Weights of a small image classifier.
Model: 3.71M parameters, 24-pixel images, arch resnet, norm groupnorm, activation prelu, depths [4, 4, 4], widths [64, 112, 192].
Training: soap at rate 0.0016, 10500 steps, batches of 256, held-out accuracy 79%.
Data: trained on Sentinel-2 satellite tiles (TerraMesh), 37.1 epochs.
Rows from block 9 of a small image classifier, named by matrix and row number. Rows with one number belong to one channel. Each number is 500 + 25 x the weight over its row's rms, rounded and kept within 0 to 999. All counts start at 0. Numbers have three digits each.
Before each channel's rows are labels from the 100 images, of 14848, where the channel reaches its highest value: "strongest on" is what is common among them. Only what is clearly more common there than usual is listed. The data: Sentinel-2 satellite tiles (TerraMesh). In brackets: how many of the 100, against the usual share in percent.
# convs0: first 3x3 conv (model.blocks.9.convs.0.weight, 192x192x3x3, each kernel summed), inputs 0-95
# convs1: second 3x3 conv (model.blocks.9.convs.1.weight, 192x192x3x3, transposed, each kernel summed), outputs 0-95

strongest on: main land cover: trees (56 vs 19.5)
convs0.68:500477524548543493501506475473522501498505498540538512462479540479508522506511473497488521571475475533452511508517481495481478468496464514494502442505527483515473480510497508485517521513502454493468504517505470481492485477496482467444492460528521479468491491488504499527550502531499497548
convs1.68:513521502478453471511540491528489469500457519501464474499492531447478534478499472528495540503475496495512489523470498489483528504503499459510466476499485533507480518486443517515497492460565484461492488457548492520457575519565490525473494482509512510483495494493509495520462455522487456527

strongest on: snow or ice (48 vs 20.6)
convs0.153:533511476490503500479529502512517548496487487523513539488505465545501491527506505488493527511511493518445476501468485515446482513493537498519518505452505494529482498477506515503462490476515490469502495497436503466506537517476506453515502511502434483468490470469482439489477537457543519467
convs1.153:488460476505489476522496510512482535516466463499530449503513484468482488527508567515498516548502505534478459470497519512509498494545498476485516512489476494486536489504479530477506524501489506479510513494513533453508497463529521454431503493516511495511534458477460436493559473497467502555

strongest on: water (76 vs 40.4); flooded vegetation (50 vs 10.2)
convs0.73:479492490510495490513522505513500476493476485534495504524514496487512483488510489475536496495490539522498520462559485526503472476543498470477507520457493494531496511529502529499528569471484485447473488528480489513515492479534498503469474500487513461536499515493531511543517498527498489523
convs1.73:494517489480515528496489515515524473494500549484536530545514495459473492512486538519462475501483513508482449462500507519517525499522543502516486485517454488522490523507487561500508540508491500481474484485513518518451506526518471463471507476531504501474505514490460516562505501470464506488

strongest on: crops (79 vs 38.8); built area (72 vs 37.5); main land cover: crops (50 vs 20.2)
convs0.43:533493511499526538490498460500501509504469485535444462504481513519469520496486505484542489474509478537502505516508543567469511527488501508481482542480505499527497465486541487485526481472521469539553537521487491534477506519480516483519492515534552461494478494522478478488552470485448479506
convs1.43:508502495488485527501481514508526489503496487469487435488543501523552492511491450523508508488425519483532534514532517501487485454493520536475531511491525487513477473527500479493501458521514515493492511563437497473487440511486454494469517518545523518529550471489536496461509509467468483532

strongest on: snow or ice (52 vs 20.6); main land cover: snow or ice (35 vs 14.6)
convs0.149:507484499468479456509481500503514504510489495559524502492503455478522494516481441534527453520482471493503488496460465503494507495495492491495570513533524544462499474500490508506453470487496469494474506491461532483583496490520496465499567473480504514457507490505492496512509502493434511557
convs1.149:514495495480485496511511477513502542495533492473523474501538516476495471511484485550498483505497524460560501517550449500513528525509464481506521530529518500477466481449538544479485489463487494479482520535484501504449524535516533476487505524501527496473541507522506500532480493511455521471

strongest on: trees (91 vs 58.5); crops (85 vs 38.8); built area (83 vs 37.5); main land cover: crops (60 vs 20.2)
convs0.168:484531536530543520452493465494492481500498508511495442509509515506484557459482547460481493511481516480522483493529509543509512500489497495517481542514531481514496490503511493499474507491491509500465521527458511450487510486456468479524498486505489478505478495495511499465502482500535479527
convs1.168:502524493478515535511500497518526495469519504476501489537524531487530514510501539516496521506510481504524485486492519511502530439455478473463535512504507480540498457498516526478538495497477516483496477569478516494466503491506545501476496452519514521452548533525521498526473481513489488519

strongest on: snow or ice (67 vs 20.6); main land cover: snow or ice (56 vs 14.6)
convs0.178:521510499529473507466496507498495509492550459547522477504528492449508519532482438534505452520518480492455481501514464477482530531524532470535489469524493510445454483540503483495526512487503504488538520565505501500512494515489475563471470495509524481477478496469510523517474506498510497538
convs1.178:502518504511539494492481492457490511533451499487519522501541501521482455529498465512508499495495500506537515552518425519528465468496494506522524490500500503499518513469452478517494543507509487509531502466504486473503556510482506466496492494471518471521539456473479515456487523472541520480

strongest on: main land cover: rangeland (59 vs 20.4)
convs0.15:531523500516485521503507550485537490547531486512502492491490455514496526490468493484468495449476496431544479540526488519510482496535529501485482490513531499496488526459485489483495502494481482503485509501489512485502512501517503516495502495488536511497455473491515501472458535519514478496
convs1.15:505506490458486480445506543530484464471510509533462474476475492505497504488525536454495451550497508497467470545501546472509515511474539518503474528487485515497447498484486488477473464497464466455547519469488496498556517486478546498470484529493500509502480488523487471493496483482491499497

strongest on: water (72 vs 40.4); flooded vegetation (28 vs 10.2)
convs0.60:523446514509472513477526491526508529449426488508506486489488488461514499502519542506528465486499462512523483461457520502504518457499503480524498518522483523506496485499516552507517549487515499473472542495514484511486463548494487472455475464486500519501479460475523534500541517486474514501
convs1.60:466469477548548539522509477517510541554472513523502499476498529501451535519476506497506495518495506572516526471494479525477505505488490481484469477461495481495522482522491506509514501495496483505477469470506539502443509474527518496489498519524468515537527481494455469495515485500504518511

strongest on: built area (72 vs 37.5); crops (65 vs 38.8)
convs0.102:516525515530554473479511528489514508500503476478501476505519516514468466506546487512509463444506516474518511506524510486537460489479502533471541480499495554482507551491498463535524485484476457502486493522512495506530492520473501489513493489488487487471498512463491519457472493480453537529
convs1.102:539531541460554488518498549514514484524535518463501533473502511463525505500486473508470554486479540476481500517566498520542536469518463521530541528485479497514520535481492529511507454492500526477482458500515495506490498499498498496508496480493503547515494531506518500526511465461531488523

strongest on: clouds (39 vs 15.4)
convs0.74:470517525522471485485534454501487501479466471504526480466560510460537545513472471493511492489509481511511468503477502498469529523549485492501476518476479538470535515476449496478492478502525511452471451482488472499519491485500568520498476507459457528484472525538499503517553526558512496510
convs1.74:488476525451509478516549521477513513449510478498472522490503503544483479492477467520502462481515524522488454510525541480505542500501502516456513473458487483487510552502449489482470461469492472489501507527535536503444535519502519503496492490487502508529506488500517491530480506483477502470

strongest on: main land cover: trees (41 vs 19.5)
convs0.176:496486483504524511507465517446501503492452494478512508485492520498536492481504517538489464515483489526485518485514543486495470516497478465533496486571483499469550511527534490505494480534463551474496496506516440502497496484492479487541488492534468491490498503506511510549527470495488514538
convs1.176:533494517493522466491487503511503506492470492550518508491496470493501514494491502507486507488513495519523494522532442521501533522493484508501508493539492534538525488513541483480500476561484489475497511503522532538504548482487454535504500481466532485520502507493514497511469539539460468551

strongest on: crops (66 vs 38.8)
convs0.132:506507435533525535529490482449526487495521484525444472510505512485529477520464491480472468516450490481473475452520511525494449498481518503507470503492523441510485514481500514517483508543513493506500493528446492503480486462495491528529498509477493513482496424489513505491460465467474529530
convs1.132:531509481555420536505486510486488489516481509496529519490525525478481493522536490489473488525485513482497529494561413454447478493499519485469526490496492498514499513484531477500521523536515486490504519487509541500482485482507518487484513516530496550536513489539544533508520459480550499492

strongest on: main land cover: trees (56 vs 19.5)
convs0.26:492498488520529500562482491508457512477479489510451498477509477453506488495486481505504514546561510507496504502505476481477510522468486506512537535493524472490543492541526506520497509492524504525478478465488535491482512471513496472479515460492502511518492518516546476471524523494525496513
convs1.26:505506558453496488499528524507487470505484522486522493480500506486532496496488528486538526473553528505474501488487482457498525481487504513511459489489525505487478505475526526486515503516522466491484464517480548501513496472488510538524498523447497479498479560520484528473489499534492482458

strongest on: water (73 vs 40.4); flooded vegetation (35 vs 10.2)
convs0.19:494508463511485479479515546488545523525471505511462486515478516547541463515456516532472539518499455530521512546475503488504484495462497488495477516470451515489505467488511482486443504504540505506526497485515516478501497534502478468463488551493482536478475500530489467476505543488499539521
convs1.19:468474515492431480536457511484467537473487464531482511505535504502454494477493513499495479475550498546496552490469487464517494516462487490518483516482538477460481482500508495511508477469489496486490544505461499489475481515500501495523500540476488554473483523467482498470459496494498493433

strongest on: snow or ice (43 vs 20.6); main land cover: snow or ice (42 vs 14.6)
convs0.154:486495509487512473535492519510501509484522464523496520518564497516463528509480478519510497470522479498465499482452481509516485511478481539530483498504453488516476480513488509467518486484506513485518492492494453493512512454453500472493492512488486506518531513517505469464455484482513542452
convs1.154:494505476530492561530456500529498480482468497444507570489500501450479529471482476513522516517516485491492495508511510499531509544523476508517521486520511519540509508482496510454483513484496447484481488507480490519502496464492468551536483464492493516573482522493485526466489532507505493486

strongest on: built area (83 vs 37.5); crops (78 vs 38.8); main land cover: crops (59 vs 20.2)
convs0.129:454496535477542509506474492512439476522538452492439526518506510499500512476499494468480500524475486484541477496550503521530493489525500477502521541474477530474499512529462507502507486519500464496501484481485504470491516561513485513499492494524480525521472479502497490489481462527575488566
convs1.129:546506517536472513511498521479469498517472499513492488536524498485527481511511482470515478513518534552504487480500489456482476478502510467485520511508486530514469502568517485515468519514506549507523550483443561473554453512489503542500523507478486485525497530509512504477498496496502461452

strongest on: main land cover: water (48 vs 11.2)
convs0.71:474472515484528508529460472522543547520520502486506542495544467505530526484498507490466511436512507486489507505519533459506500494546469537535496478488477515484524510476467517465511502533528483478504502515446514507473513526522523486466499475494534493519484521528481514511511497504553522486
convs1.71:479506501491497503599480519535481482492496512446514517518470491521502487503502491488466512507499463487474464564495472527524476505507486519500506561462532489502443464499539511509532569517469533513532489483484488517602486500479534512501522532486524539489482522510511488497500508493539489489

strongest on: main land cover: water (28 vs 11.2)
convs0.148:495476493455501493536524499481518525523537521474516521502522492461486488515484505505477461474527525478460493525492527489564486480495519456491484509548486530467510533488519517476485471539524448535514472504471521499510520468535529518477489462508487508488493439499490540512497525495499447492
convs1.148:465507520513523487516503531523489479489497511516491545476524497518489492475486490492471512489491499553506449539527465550508531502494499513480513496501490509436437550487508544543487459469500512480486511549581486491472453513530511477538482483490479494517517503520519523469481540532478517534

strongest on: bare ground (57 vs 24.4); snow or ice (51 vs 20.6)
convs0.58:502487500493499494490494456476532553490504513467517474498529495566528556485441489467513504444494496500460540496485465517498499488459459517502440462519466521511493503512491524512484516484497504502539515519488517504486541519464528499509539500517486523489464463511514469523509524544443488495
convs1.58:494496490523477529517489517502472532491546461513525484482475533525500471537473469481514485558462499488510499530513480504509543553481517472508545470483536524514495497482527482540535488522487512495506504501522485506559543518521469497477474517496511497479459465500471512504531562498469540504

strongest on: main land cover: trees (59 vs 19.5)
convs0.187:465525471447512482477494487489461496523469525468531519485500495482522544523497457554541508517496535489480515457506448477485442461542474490524516483521530517447512483516494519485540431472522501502504476481500528497487504522463494499453504497529540482451517511524489487532515461528498492478
convs1.187:523540542489490479491505506516514514461484456433457527481521526498489523502518515532507517500514482487521467512533480437537435533534511532515524525496493498520532480524511498522517482500459478474510505508517517511508473520494453474523503505513515522481473514489492503499476498485535484508

strongest on: main land cover: rangeland (41 vs 20.4)
convs0.53:497486459507469489513504505539513478484530515500489534506482533508477480491496484487482495514485490489542494498501514494565489495501461484490434515526500492507443538489463481468484535473514440514483520468501535471546527496504529508526561503490543532481494465484507501494496504479467507537
convs1.53:556485526471494497511562535508487498467479462493504507514480490517537457492517466508474487521482501474511548488497511519460493529522536493472487503529428521482479512522479507494522499446476501486485474514588493502485476517505525515549514461513476464508513504471472487482519540507489484506

strongest on: clouds (49 vs 15.4)
convs0.84:475446515479498500515583470504520498480523528511520485484586468473486516479489466478497472485474469485532456497488497538500547516517494485459488469492506528497504536522513494534491441504483495505503507487510515489502483489558512504491530517490478478466520513525453465528497484530435460504
convs1.84:486527465518546446483527529481461521481476473502513497543466506513490510519495511511504500517509502506469470504477507484485513485463474520500522510492476504462554495505458546485482549460473465476430508533495520507438519500470511455484503502499511520514458496500507491477510503511485504559

strongest on: flooded vegetation (39 vs 10.2)
convs0.142:473537554526489470511502535479456522446506467524503509512521495505487499480540492465484482509494467495476478485517491475550485511482463514499464518503476487477468543459465501497498525482456479489519518532486492524498532482471482478515513501469521527509472489481473508536491485468498513468
convs1.142:502491469525504502491477500527491473476487495501526503519482511503499505470519524527515453550496519470499483518462499518526454493528526499488509498461490487480520518521491522488514486486524515448530488444524525473501486492509485506502529484519490486518526473486507427520504509470496492543

strongest on: water (66 vs 40.4); main land cover: rangeland (43 vs 20.4); flooded vegetation (31 vs 10.2)
convs0.144:519507535481511522486504493467498484503489496520486500513466512538504499520466496522485521510495485547472511463470460506476522544508481510471485425466512521499522506523503549521512558475501517480517545530452465514494536514474518503513514518487494535473475486551495512528505504530491477480
convs1.144:516497489499478485509483504545524521447452505500501512545502491517451473517510512468502515501537496475471475529516483502482479532453530475483485470510517487502535479530537514537491499512495515504498499500488505473490537543519499456515489514501470512439484517479500526580531494511481466473

strongest on: snow or ice (43 vs 20.6)
convs0.95:479523516525470506514503555515520460447573500530490524463494508539477501456469499477481459504468523482429488484518487502472517484530500475470548522501474532498503470507519473512479532452496482515540508526529481526506514486477493493505517534476568465451486478545453522495525519497563480453
convs1.95:475502506544560546487482507484513498487473521475535493478462520495481483471497524511488504486528512530525455508579503484507501506509523490451484523481505487502485478511495511496494488457477500506489513499464523432544489468479520481442515508480521524504530474479453525539463498491492477462

strongest on: main land cover: rangeland (42 vs 20.4)
convs0.52:506463545484502517431536511493504494558500512522482506485522486511496517504502482502484514460500475487530488505524477495504501479542498484471454501474514521481535530482487496450513480501498464559473464499537473463475528499530505492511476485501582489480530516497518499481470482517488514454
convs1.52:494521534536529489389536527541489477535530479512475500527536479473472487494510482495504504466513509520513482508563495447534494488521480464546448505489523506493438485506524512488517479500516486504516542468466522513527472500511502500507499479530531444489469537506490528488461499487512520472

strongest on: clouds (45 vs 15.4)
convs0.98:480491525525492499523510477456472495493494533508548494484486514467547492463489559453476504537539541484498492461497529490487491517472429503471488462500567537536507475506502528477470472490476482517496517513469521533475487510485523500513506530495499501484515507504469476517510487496568504449
convs1.98:519528469486509467529479486471541512469540493508476548444476464527429437493513527506480458487473504522470489461525561532522504491496503480504444515490526487509479486521539490473464522509499531488486528524546511527465498494479505504482470510499512521537490511519514512493519527501505510480

strongest on: clouds (34 vs 15.4)
convs0.6:519468506523496535477506470529529512528507510475499537498517489510445497543476516518492484529496527526487519506481520464502514470486498488503502497503508509520476479477539484496511471471487454503489468474500521511563513508488526481502505502510487477455464481489491489497512474486518518471
convs1.6:541565502480486472482485471497485520459491485542512505535485505451492507547494469520487512506505515478541458504484488447510501518508480525499467499517511502541453469493473489490540527534486506496531520470495491512596521517473470510494528484510503491495498509533499515527455514485532477499

strongest on: trees (89 vs 58.5); built area (70 vs 37.5); water (65 vs 40.4)
convs0.118:503487483505492478495516542478519497543478508459482493533542494452435483503500494480485512528482488494483475509524476490482524470495467474442533462456489514475533493484512484536499518478445539532471544483495502521497499495473499455527486507503528516527502589541485509498502488500527530478
convs1.118:468476461506495491454491473520504537526489549489524541469543504468503555476448536477502511506476531525474469504512542484495519507538504503456473503517473490503498432457479478528501454511511487531454525504508512529472517485526440438529482506481492503500487499515515532478508543470491525503

strongest on: flooded vegetation (26 vs 10.2)
convs0.91:496548496471534507548510492489523474540480474493563448557512547476503473544510472549523520458497501506521509461465481537483509483498512495519497503470468537497524468525479485491515493541497512460509523457470457491497490547517527504507480523496489520485526506494464502497492475550502493504
convs1.91:524519515529490486494463528522528494465494510478533494528517493518501499460513536481463453513502502476531489507471563523496490498492508488491483505472536500457564527491505489511515486458506509503538545465525509508496488466474454546491529462519485510450497488512525475504510496486459487507

strongest on: flooded vegetation (43 vs 10.2)
convs0.93:510529482560490475465472520446519512458506490529478526512489503431494488501473486495499485496471492495519530495470536542475494528500488481541509513493491496526488497476494497499459477500525488515503502472443510517511486489504510556457471518458504542509498475497488482533535537496485507479
convs1.93:533517477512506493495465460493492457524463509532503531502521470459514500541497501554495476495485477468512518489469474476475504536484565513542504498481514458534501478521444549473505510496485528486479464463447514499469466472536495499507484487517480524576485532496500487487475447539504509454

strongest on: water (69 vs 40.4); flooded vegetation (30 vs 10.2)
convs0.156:474526451458472470465503564540506508492487476532503500511515498505521471459487534483494503494475474476496508514502538492493498495486483471524511544517470516508491518501497490494524504475517515467485444521518509505518527508512534505549509544487520483519518512422496514545439496495485541506
convs1.156:486468476527496504476513475477522509515494456498463462504529475511472503502499499486484464489499467504494537464501457517474522492478523488470515474479492476443503552465490515523474519519467526503486514480492487498437483531496497482516483494473448547486421524500510480483467481517459494490

strongest on: built area (63 vs 37.5); flooded vegetation (28 vs 10.2)
convs0.115:510499500473496500485503501503498486494516491511486572437488473482504472516525523474512525462483512504493546503495568492514497483503481489503499492541496499541514491516478523492528499474476532514534486471471548490488465488475524496481523478464535529510509526535490506524542462466496500485
convs1.115:458496512501491475525493505506513532478537510441509533529477473518476500501491530506489492504529503476494505475516515493497529482486485482493535523500516529476489486492506513497491476472471550556507483505497426495510473530510516490560505572455532464451483444500510493505506488523493454519

strongest on: main land cover: crops (48 vs 20.2)
convs0.189:484448488527515540498513482512487489520459546492526490533482490503522492528489504499494507471480452536492473471461550469535493484500493515518527506499532528503482524563479528496523530466537488478541544514532498500488497514493472467546523484492472487458486517498490486467470511510428500454
convs1.189:466501482524548503453519452463480489509489508544473519510487461547503474514484486517524526521494516516471490496465474474520493499484501504484491487487510501486473480520467521527476547532506506502480497449518501499475531444485510528512488542461516457544478523500501489526507502536513548444

strongest on: built area (82 vs 37.5); crops (81 vs 38.8); main land cover: crops (59 vs 20.2); clouds (38 vs 15.4)
convs0.4:534491479501511488503498477522470517516454484506519557519494492467523488498483508540466488524521530491474498506468491534515513518497502482474516520515520512504468505529500460458502481492490479518479484491528472480488486476508518529526514495478488485490502535500459488527507518518461457585
convs1.4:513498489518525474481481501528503465505494571558512502504494534449503503507505488503521512487474503548511515493495536518508553493484460495510505489541481525493528527480511466516494512510524486483558516499478490493505513571518544457485524533485505485497523481509480527531489521525506542476

strongest on: main land cover: trees (58 vs 19.5)
convs0.75:495485455488485479499518454499471470496499475525482517488499506503509485504520503526500479524448464499467502520514513511500507466533486495490487507461542513474470502473536460524543495491469516524491509522487478497523492477472510474505496520494497477493467462502496475471519483478486437494
convs1.75:537470519489513524504503494503469518456497484431497485489533522500523510526494509536482492512492499493477492493504541448515511502457502507479528483467458452511496491506516443532498445497494472482503525494511472511500498523522526525544511497499532500511467488468484474547472518483545509505

strongest on: snow or ice (83 vs 20.6); main land cover: snow or ice (78 vs 14.6)
convs0.181:512457522513538501501468510496513491482482509497519506503534501462510529479539497502521549505527499459537492489536478516513455478487533525500497502531471527490449488548521502496499485530511570508520494534519437485495534467470524508504485483506520469506493528501476506502500498533518509458
convs1.181:521487494514469479503496503534466508485513550508506485503503520484539506496476495471498431509495511519492473520500500561476563493492497471494509510465483547464558477473510485479519467517540548487527485520492509504529516495464514499495465499487460499513453516506494492477480515476497467534

strongest on: built area (73 vs 37.5); crops (71 vs 38.8); main land cover: crops (44 vs 20.2)
convs0.17:517531509512497526511499513521487548492497482492455518478476508462518533492533485507548505502534528500551516478516461463528455467487535481509550481460494555494482479531493476516505519488512526492504489476501495461489481504488526476483512491515514498494524495480521509490510491473506459527
convs1.17:477519499506490488576513521499514517494514536450479513497540503480522528498524496511531509495499511535530502487537472490480502442469504509482498479519494478446525501533501547498492502535514489465516540478548452522499504531499445487552526481485487551514518484513543487529484488530501510504

strongest on: snow or ice (42 vs 20.6); main land cover: snow or ice (33 vs 14.6)
convs0.29:519479486475487534513495441490526567490512495495508496522525493500525495492481457527499465545496509493496472492507453491506505512480500478492468511473525508527520491526476460510523494535519514483515518516480495491485470542504488523488497513513475488500524522496503494514521478494457557513
convs1.29:488483507518477503479489517532506532511522511488534437492505526476492498486458521511504517509534514464464494525510493530492501495512465483545495512497505476515511561491483494552526467558494521507526497491542551565502535495488492507518503499518512480520527502487518485488500496456545477464

strongest on: flooded vegetation (27 vs 10.2)
convs0.108:514514521485491509428544502508498495497451509488511544531456513546494495510463463521497524409564508511490487506469467512463508488531526521496473471507534450487501554518496494494532520480514472449474510522512506483495484503520477518465487473495503527515467495516513531491495444524512488464
convs1.108:525542484474488497440501477528500478493510513540529471494476505453515472548475488491539501488482511463487496532469485482516533502474492476502498495510479509489453535472490479511498540496499489486527522480473463504541489494492506534470476458507494512455452535490520511498499513484532567443

strongest on: water (99 vs 40.4); main land cover: water (71 vs 11.2); flooded vegetation (30 vs 10.2)
convs0.39:517463486523490510503487486509484500480497518497462521480497504505533523512501512505512560491500489499533480510476540493510533518475498470523484497508494479504495532508533456520491497487499526525548539538532503481502440491498513497443469499498507502520506522495491566497457503444514578456
convs1.39:466494463480502524526534475495487534541508456505497472507466515504490490499468491499518513435476506518447524496548539423535524513476469525502494473506515495499490509466490517484478465457517499490515541546474518502494481509509477514465456522560515475490507524477530522467553495466532540498

strongest on: flooded vegetation (34 vs 10.2)
convs0.21:512514480514473522504477496481457486501456519494482506484532459489502528496482525524497510466488486511443497474501552517502526483505499487545553488520454497536509498449500470506498492488499517532465506533480470468477487458498514514509529498453515492482482492504525502491504493552522530486
convs1.21:502499495545508443455526484498509451516503482515489510510501506532512443512510567480471489523535516534505478466465545501492421536501542477510512509522502542494450463492471545515486523507508488504476492469509490462474532514520488516508523469449529506499461527511457480516481433511498482541

strongest on: built area (88 vs 37.5); crops (87 vs 38.8); main land cover: crops (63 vs 20.2)
convs0.112:527473476475503498495487461532442555490525498500515506510509506487501501503536557543463468508493503499520520540479508512516527511510494492506501461509537486516456491477520550502537481511535520501442504493465504461508462539505531469505516479532504492506522544510479487509458484530477510541
convs1.112:500507522542494514506508470494495505523463485467517484503465515506484534490484462510500516523523498498497538502499473525466491512517526464517517513495465511497472493489471478440490512454512514429523474496487531511514506494495542510447512474510566544492476546517495471527505521479523464497

strongest on: main land cover: crops (41 vs 20.2)
convs0.50:493489481457521512554529516494481496469478522475520452545470501464472463476480506445498476485476513521476528491447500563480554453493529476473503468498502491499486538529485486473456504492468484489409484493486492497512503464493481490501460534523472489493462470513492527511501487485538490501
convs1.50:527528531492522490470474520556475492495487491482507474555507493477523498489508482480571506475513501498516510508459483529512532472523479505507459488497448508450535562498474518478479531464518486513532517457582475516501516540485487492536487488496499490515529476458470492493481428507492540511

strongest on: main land cover: water (30 vs 11.2)
convs0.35:529520506527471545468515545499493480530510471541544514490499466470476476523498476521501505450505482519513499512542485481495513462541533482453485527487528509519527516447462514474457498471503484445528515528490517471515516524466506498471527521476481544461476486510492464508456487465511528506
convs1.35:530525495515495496459495536500499481468503472507511506516470489499504522522526538495504490476517502511458489512491512509475532478482512493541490480503533456514519487522516448496509547469543468476525506407529504479538495518506507489472496485525491519538461511543488483536443487504508537534

strongest on: flooded vegetation (32 vs 10.2)
convs0.80:563508540510494488475516508507509435473528491507496508464457512501487502508500518528547519549538504523464554545463483480530494524519523479499515521496518505466520488511518479450516470495468466517487533531514449491494506491510518516503507522505548535505464454539497502479490506498476486519
convs1.80:511495522503548510499519526523518466555471495491512489549507515500498538499497491498518540533492480477492502464490469496498452506501499504493460478478527480478523485497482528493548486504485488488476523478529523492516507512474515492515496534504519458492496506524473517502495519488496491513

strongest on: water (73 vs 40.4); flooded vegetation (27 vs 10.2)
convs0.23:509502452491484503522486507488514482521467490466506513538504495486510453507484499480542524521487517506524521550464450497472473522530465461492516538460469479538489494499530459492514499528479482465502536513554492558514549503496468501543524495491512486484534565489521495510470514483529514509
convs1.23:498460474456497525497485523494504517504499461458487519504506448525513475511532543483467500549520494469491478487487462480470506487481471531475523494517472545483503433483474514491548516548454468480482474509503562510479488497488501526471514514502481489490530479457456502500497499469501487494

strongest on: flooded vegetation (27 vs 10.2)
convs0.45:510496515523512566516529525473461513494500507521466505508488491451508491477464504496508467466503498509495509525506492485504504535539501495499557498489492514480495559501491507524542518473480504479450526523510535526544434500527488499455533476518519476496488473522518542509513472511457485461
convs1.45:475469498522491535469542521469500535539552489496510505574509500488513483495508487498517501566523501493493486512515499528508517495465477506486470484511445498506489556493502497505482563508500525500499523463478496544506551469512472460513475502508506473492487522499530539505475512541464478504

strongest on: bare ground (54 vs 24.4); main land cover: rangeland (43 vs 20.4)
convs0.171:502462501487462520503481536515511512533482526471515548490515477461535505500508537507512528492494501502494486468518496520456494504520513488478443530515525551469453516506533494499503498540533512478458479487539508512481520496519474548518505522538451485499473499542518518507529530485463499482
convs1.171:484471495477529501458492502485483470505472503528487527527528474464484524444494506508522500485499528500523448560467462507534540520516531464521482516487547535480515492495482490501501504481528506498523532458470503491500481511478531487523467511487482493485469487524478498512469527516505472486

strongest on: trees (89 vs 58.5); main land cover: trees (65 vs 19.5)
convs0.123:529520517513474475459488519514468462505486520530512524479470503487513519521472487575489497491489468510455533482450483450512472486511473463486534493520498520478484488465515533473472493466509540525526467507522507511512537495472489464474498491476510502511527488500527489500551491516503510491
convs1.123:492515507490494466554493479535529479506501517492474501504514494522462520512514477568491488537493503485487516521474426473549516535494509474535495486500532469534494463476509513507503476495459569493523494478460473494493487517521503483497527455514514493550488539525511468520516483466512469493

strongest on: water (81 vs 40.4); main land cover: water (78 vs 11.2)
convs0.94:460497517507499494508475480502508469486529515462495460510478493501498465507480432499495476460536475510497490512540540505505493550487479498484470499471526505519543489502513519475480571510461453500531487531524512507478519456489467485489524536504498538517500474516487505490491496491562519503
convs1.94:468504478498494515457530517453491463494536517483474454515450510471495495493543467479485491518554518569457516499490503488495509468456559524475491506499515516532463491510537500495524520482507499512474524471500493457534542492503467521492503535491512503467508508503482499458523509549486464490

strongest on: trees (89 vs 58.5); main land cover: trees (56 vs 19.5)
convs0.46:498505500467497545475561499479496486503494467513461504487558491528495503481487492502495513467488513477526497505475505550488468521488497497493489491482502558520489521483454529514490490500534529540486516494504485518457468458522483458537499494499472515496488497479498517540502497540451548505
convs1.46:497500522509484481507514461496459530465492476549506455479451503496506531505515533480544520488451477481473487511481525557452508560501483519518476509514491479509531465504488496496508441502496473549493519503534522511454484530503460485453530507495483462486517476491521502503517522502469525482

strongest on: trees (90 vs 58.5); main land cover: trees (72 vs 19.5)
convs0.86:533519501443502486559473497527522493509448509487480487501466488511507451537482500535478474536493494518468490509519487478503494476506498471512532467520487493507525539489444493492447494482492487549464485517518494515530490489515491453522518497499512499523510473491457504490461465472479506533
convs1.86:528502512490490458526533459530501561500521482505487511503533506485509480487496496497512522498508523482509462528489477464497473489475521465512503502535477506493491545486510518502533453546502501518521472524531510486508512510515537421500512523520516532465552550496539517471485486507540480486

strongest on: main land cover: rangeland (43 vs 20.4)
convs0.77:527468521449523446490536529485543510509465521528495533486470472509458497479473516503500493427490516546513502512493508496510495518495497465505578470531551469542468511536465486516478525488525499475513470519498537492521472519499512490500523491481502490447487483509495504481522474524549521479
convs1.77:498476498484485475478494528502488554469486511487487489500519493465494498524521492486506537528488473505527517465442532530533458511493488500481531486486500491468451545469473484540494482463506458517518485486523504525503535504474487497493500472512472512507506526469517494481523524515514488462

strongest on: built area (79 vs 37.5); crops (77 vs 38.8); main land cover: crops (54 vs 20.2)
convs0.78:487509542554536537476499466498439528494507462486474543509527531527536527483470461520477513486469490501525499511520513486526489539491499475502502512511480495458498510497449535503489512480492514491489536484462473478485482524551501488530513478506511521503507456501457496484491467517510513522
convs1.78:458507490496496551488511506477484494517564503513497467499483494484469538488513475526499470497519486472448538486497487507496530533521519534512528477472500500496485456560527511488500513540556518493495527492477512512534507528496495522475540522553526498482500516476483482474517526484508485543

strongest on: built area (74 vs 37.5); crops (66 vs 38.8)
convs0.157:478479481499563531484509505512453507516480473526485518502480481475497471497493510524491492523510480540489437516521472481480516538511461477511464537487463518512518509526490490488521486506523519484536521494530450525503505518519568544478495488453510532523532526458508524509463479503533501508
convs1.157:472489479488497439472476523511524508536504497500496443481467507512535478524516527510509472512509479530502480481488485477472524527565489471489489532487493498527500488472516519520541548517505494484522476497513434550495458520484500491553492490491462503491479475519488480488524527539521520493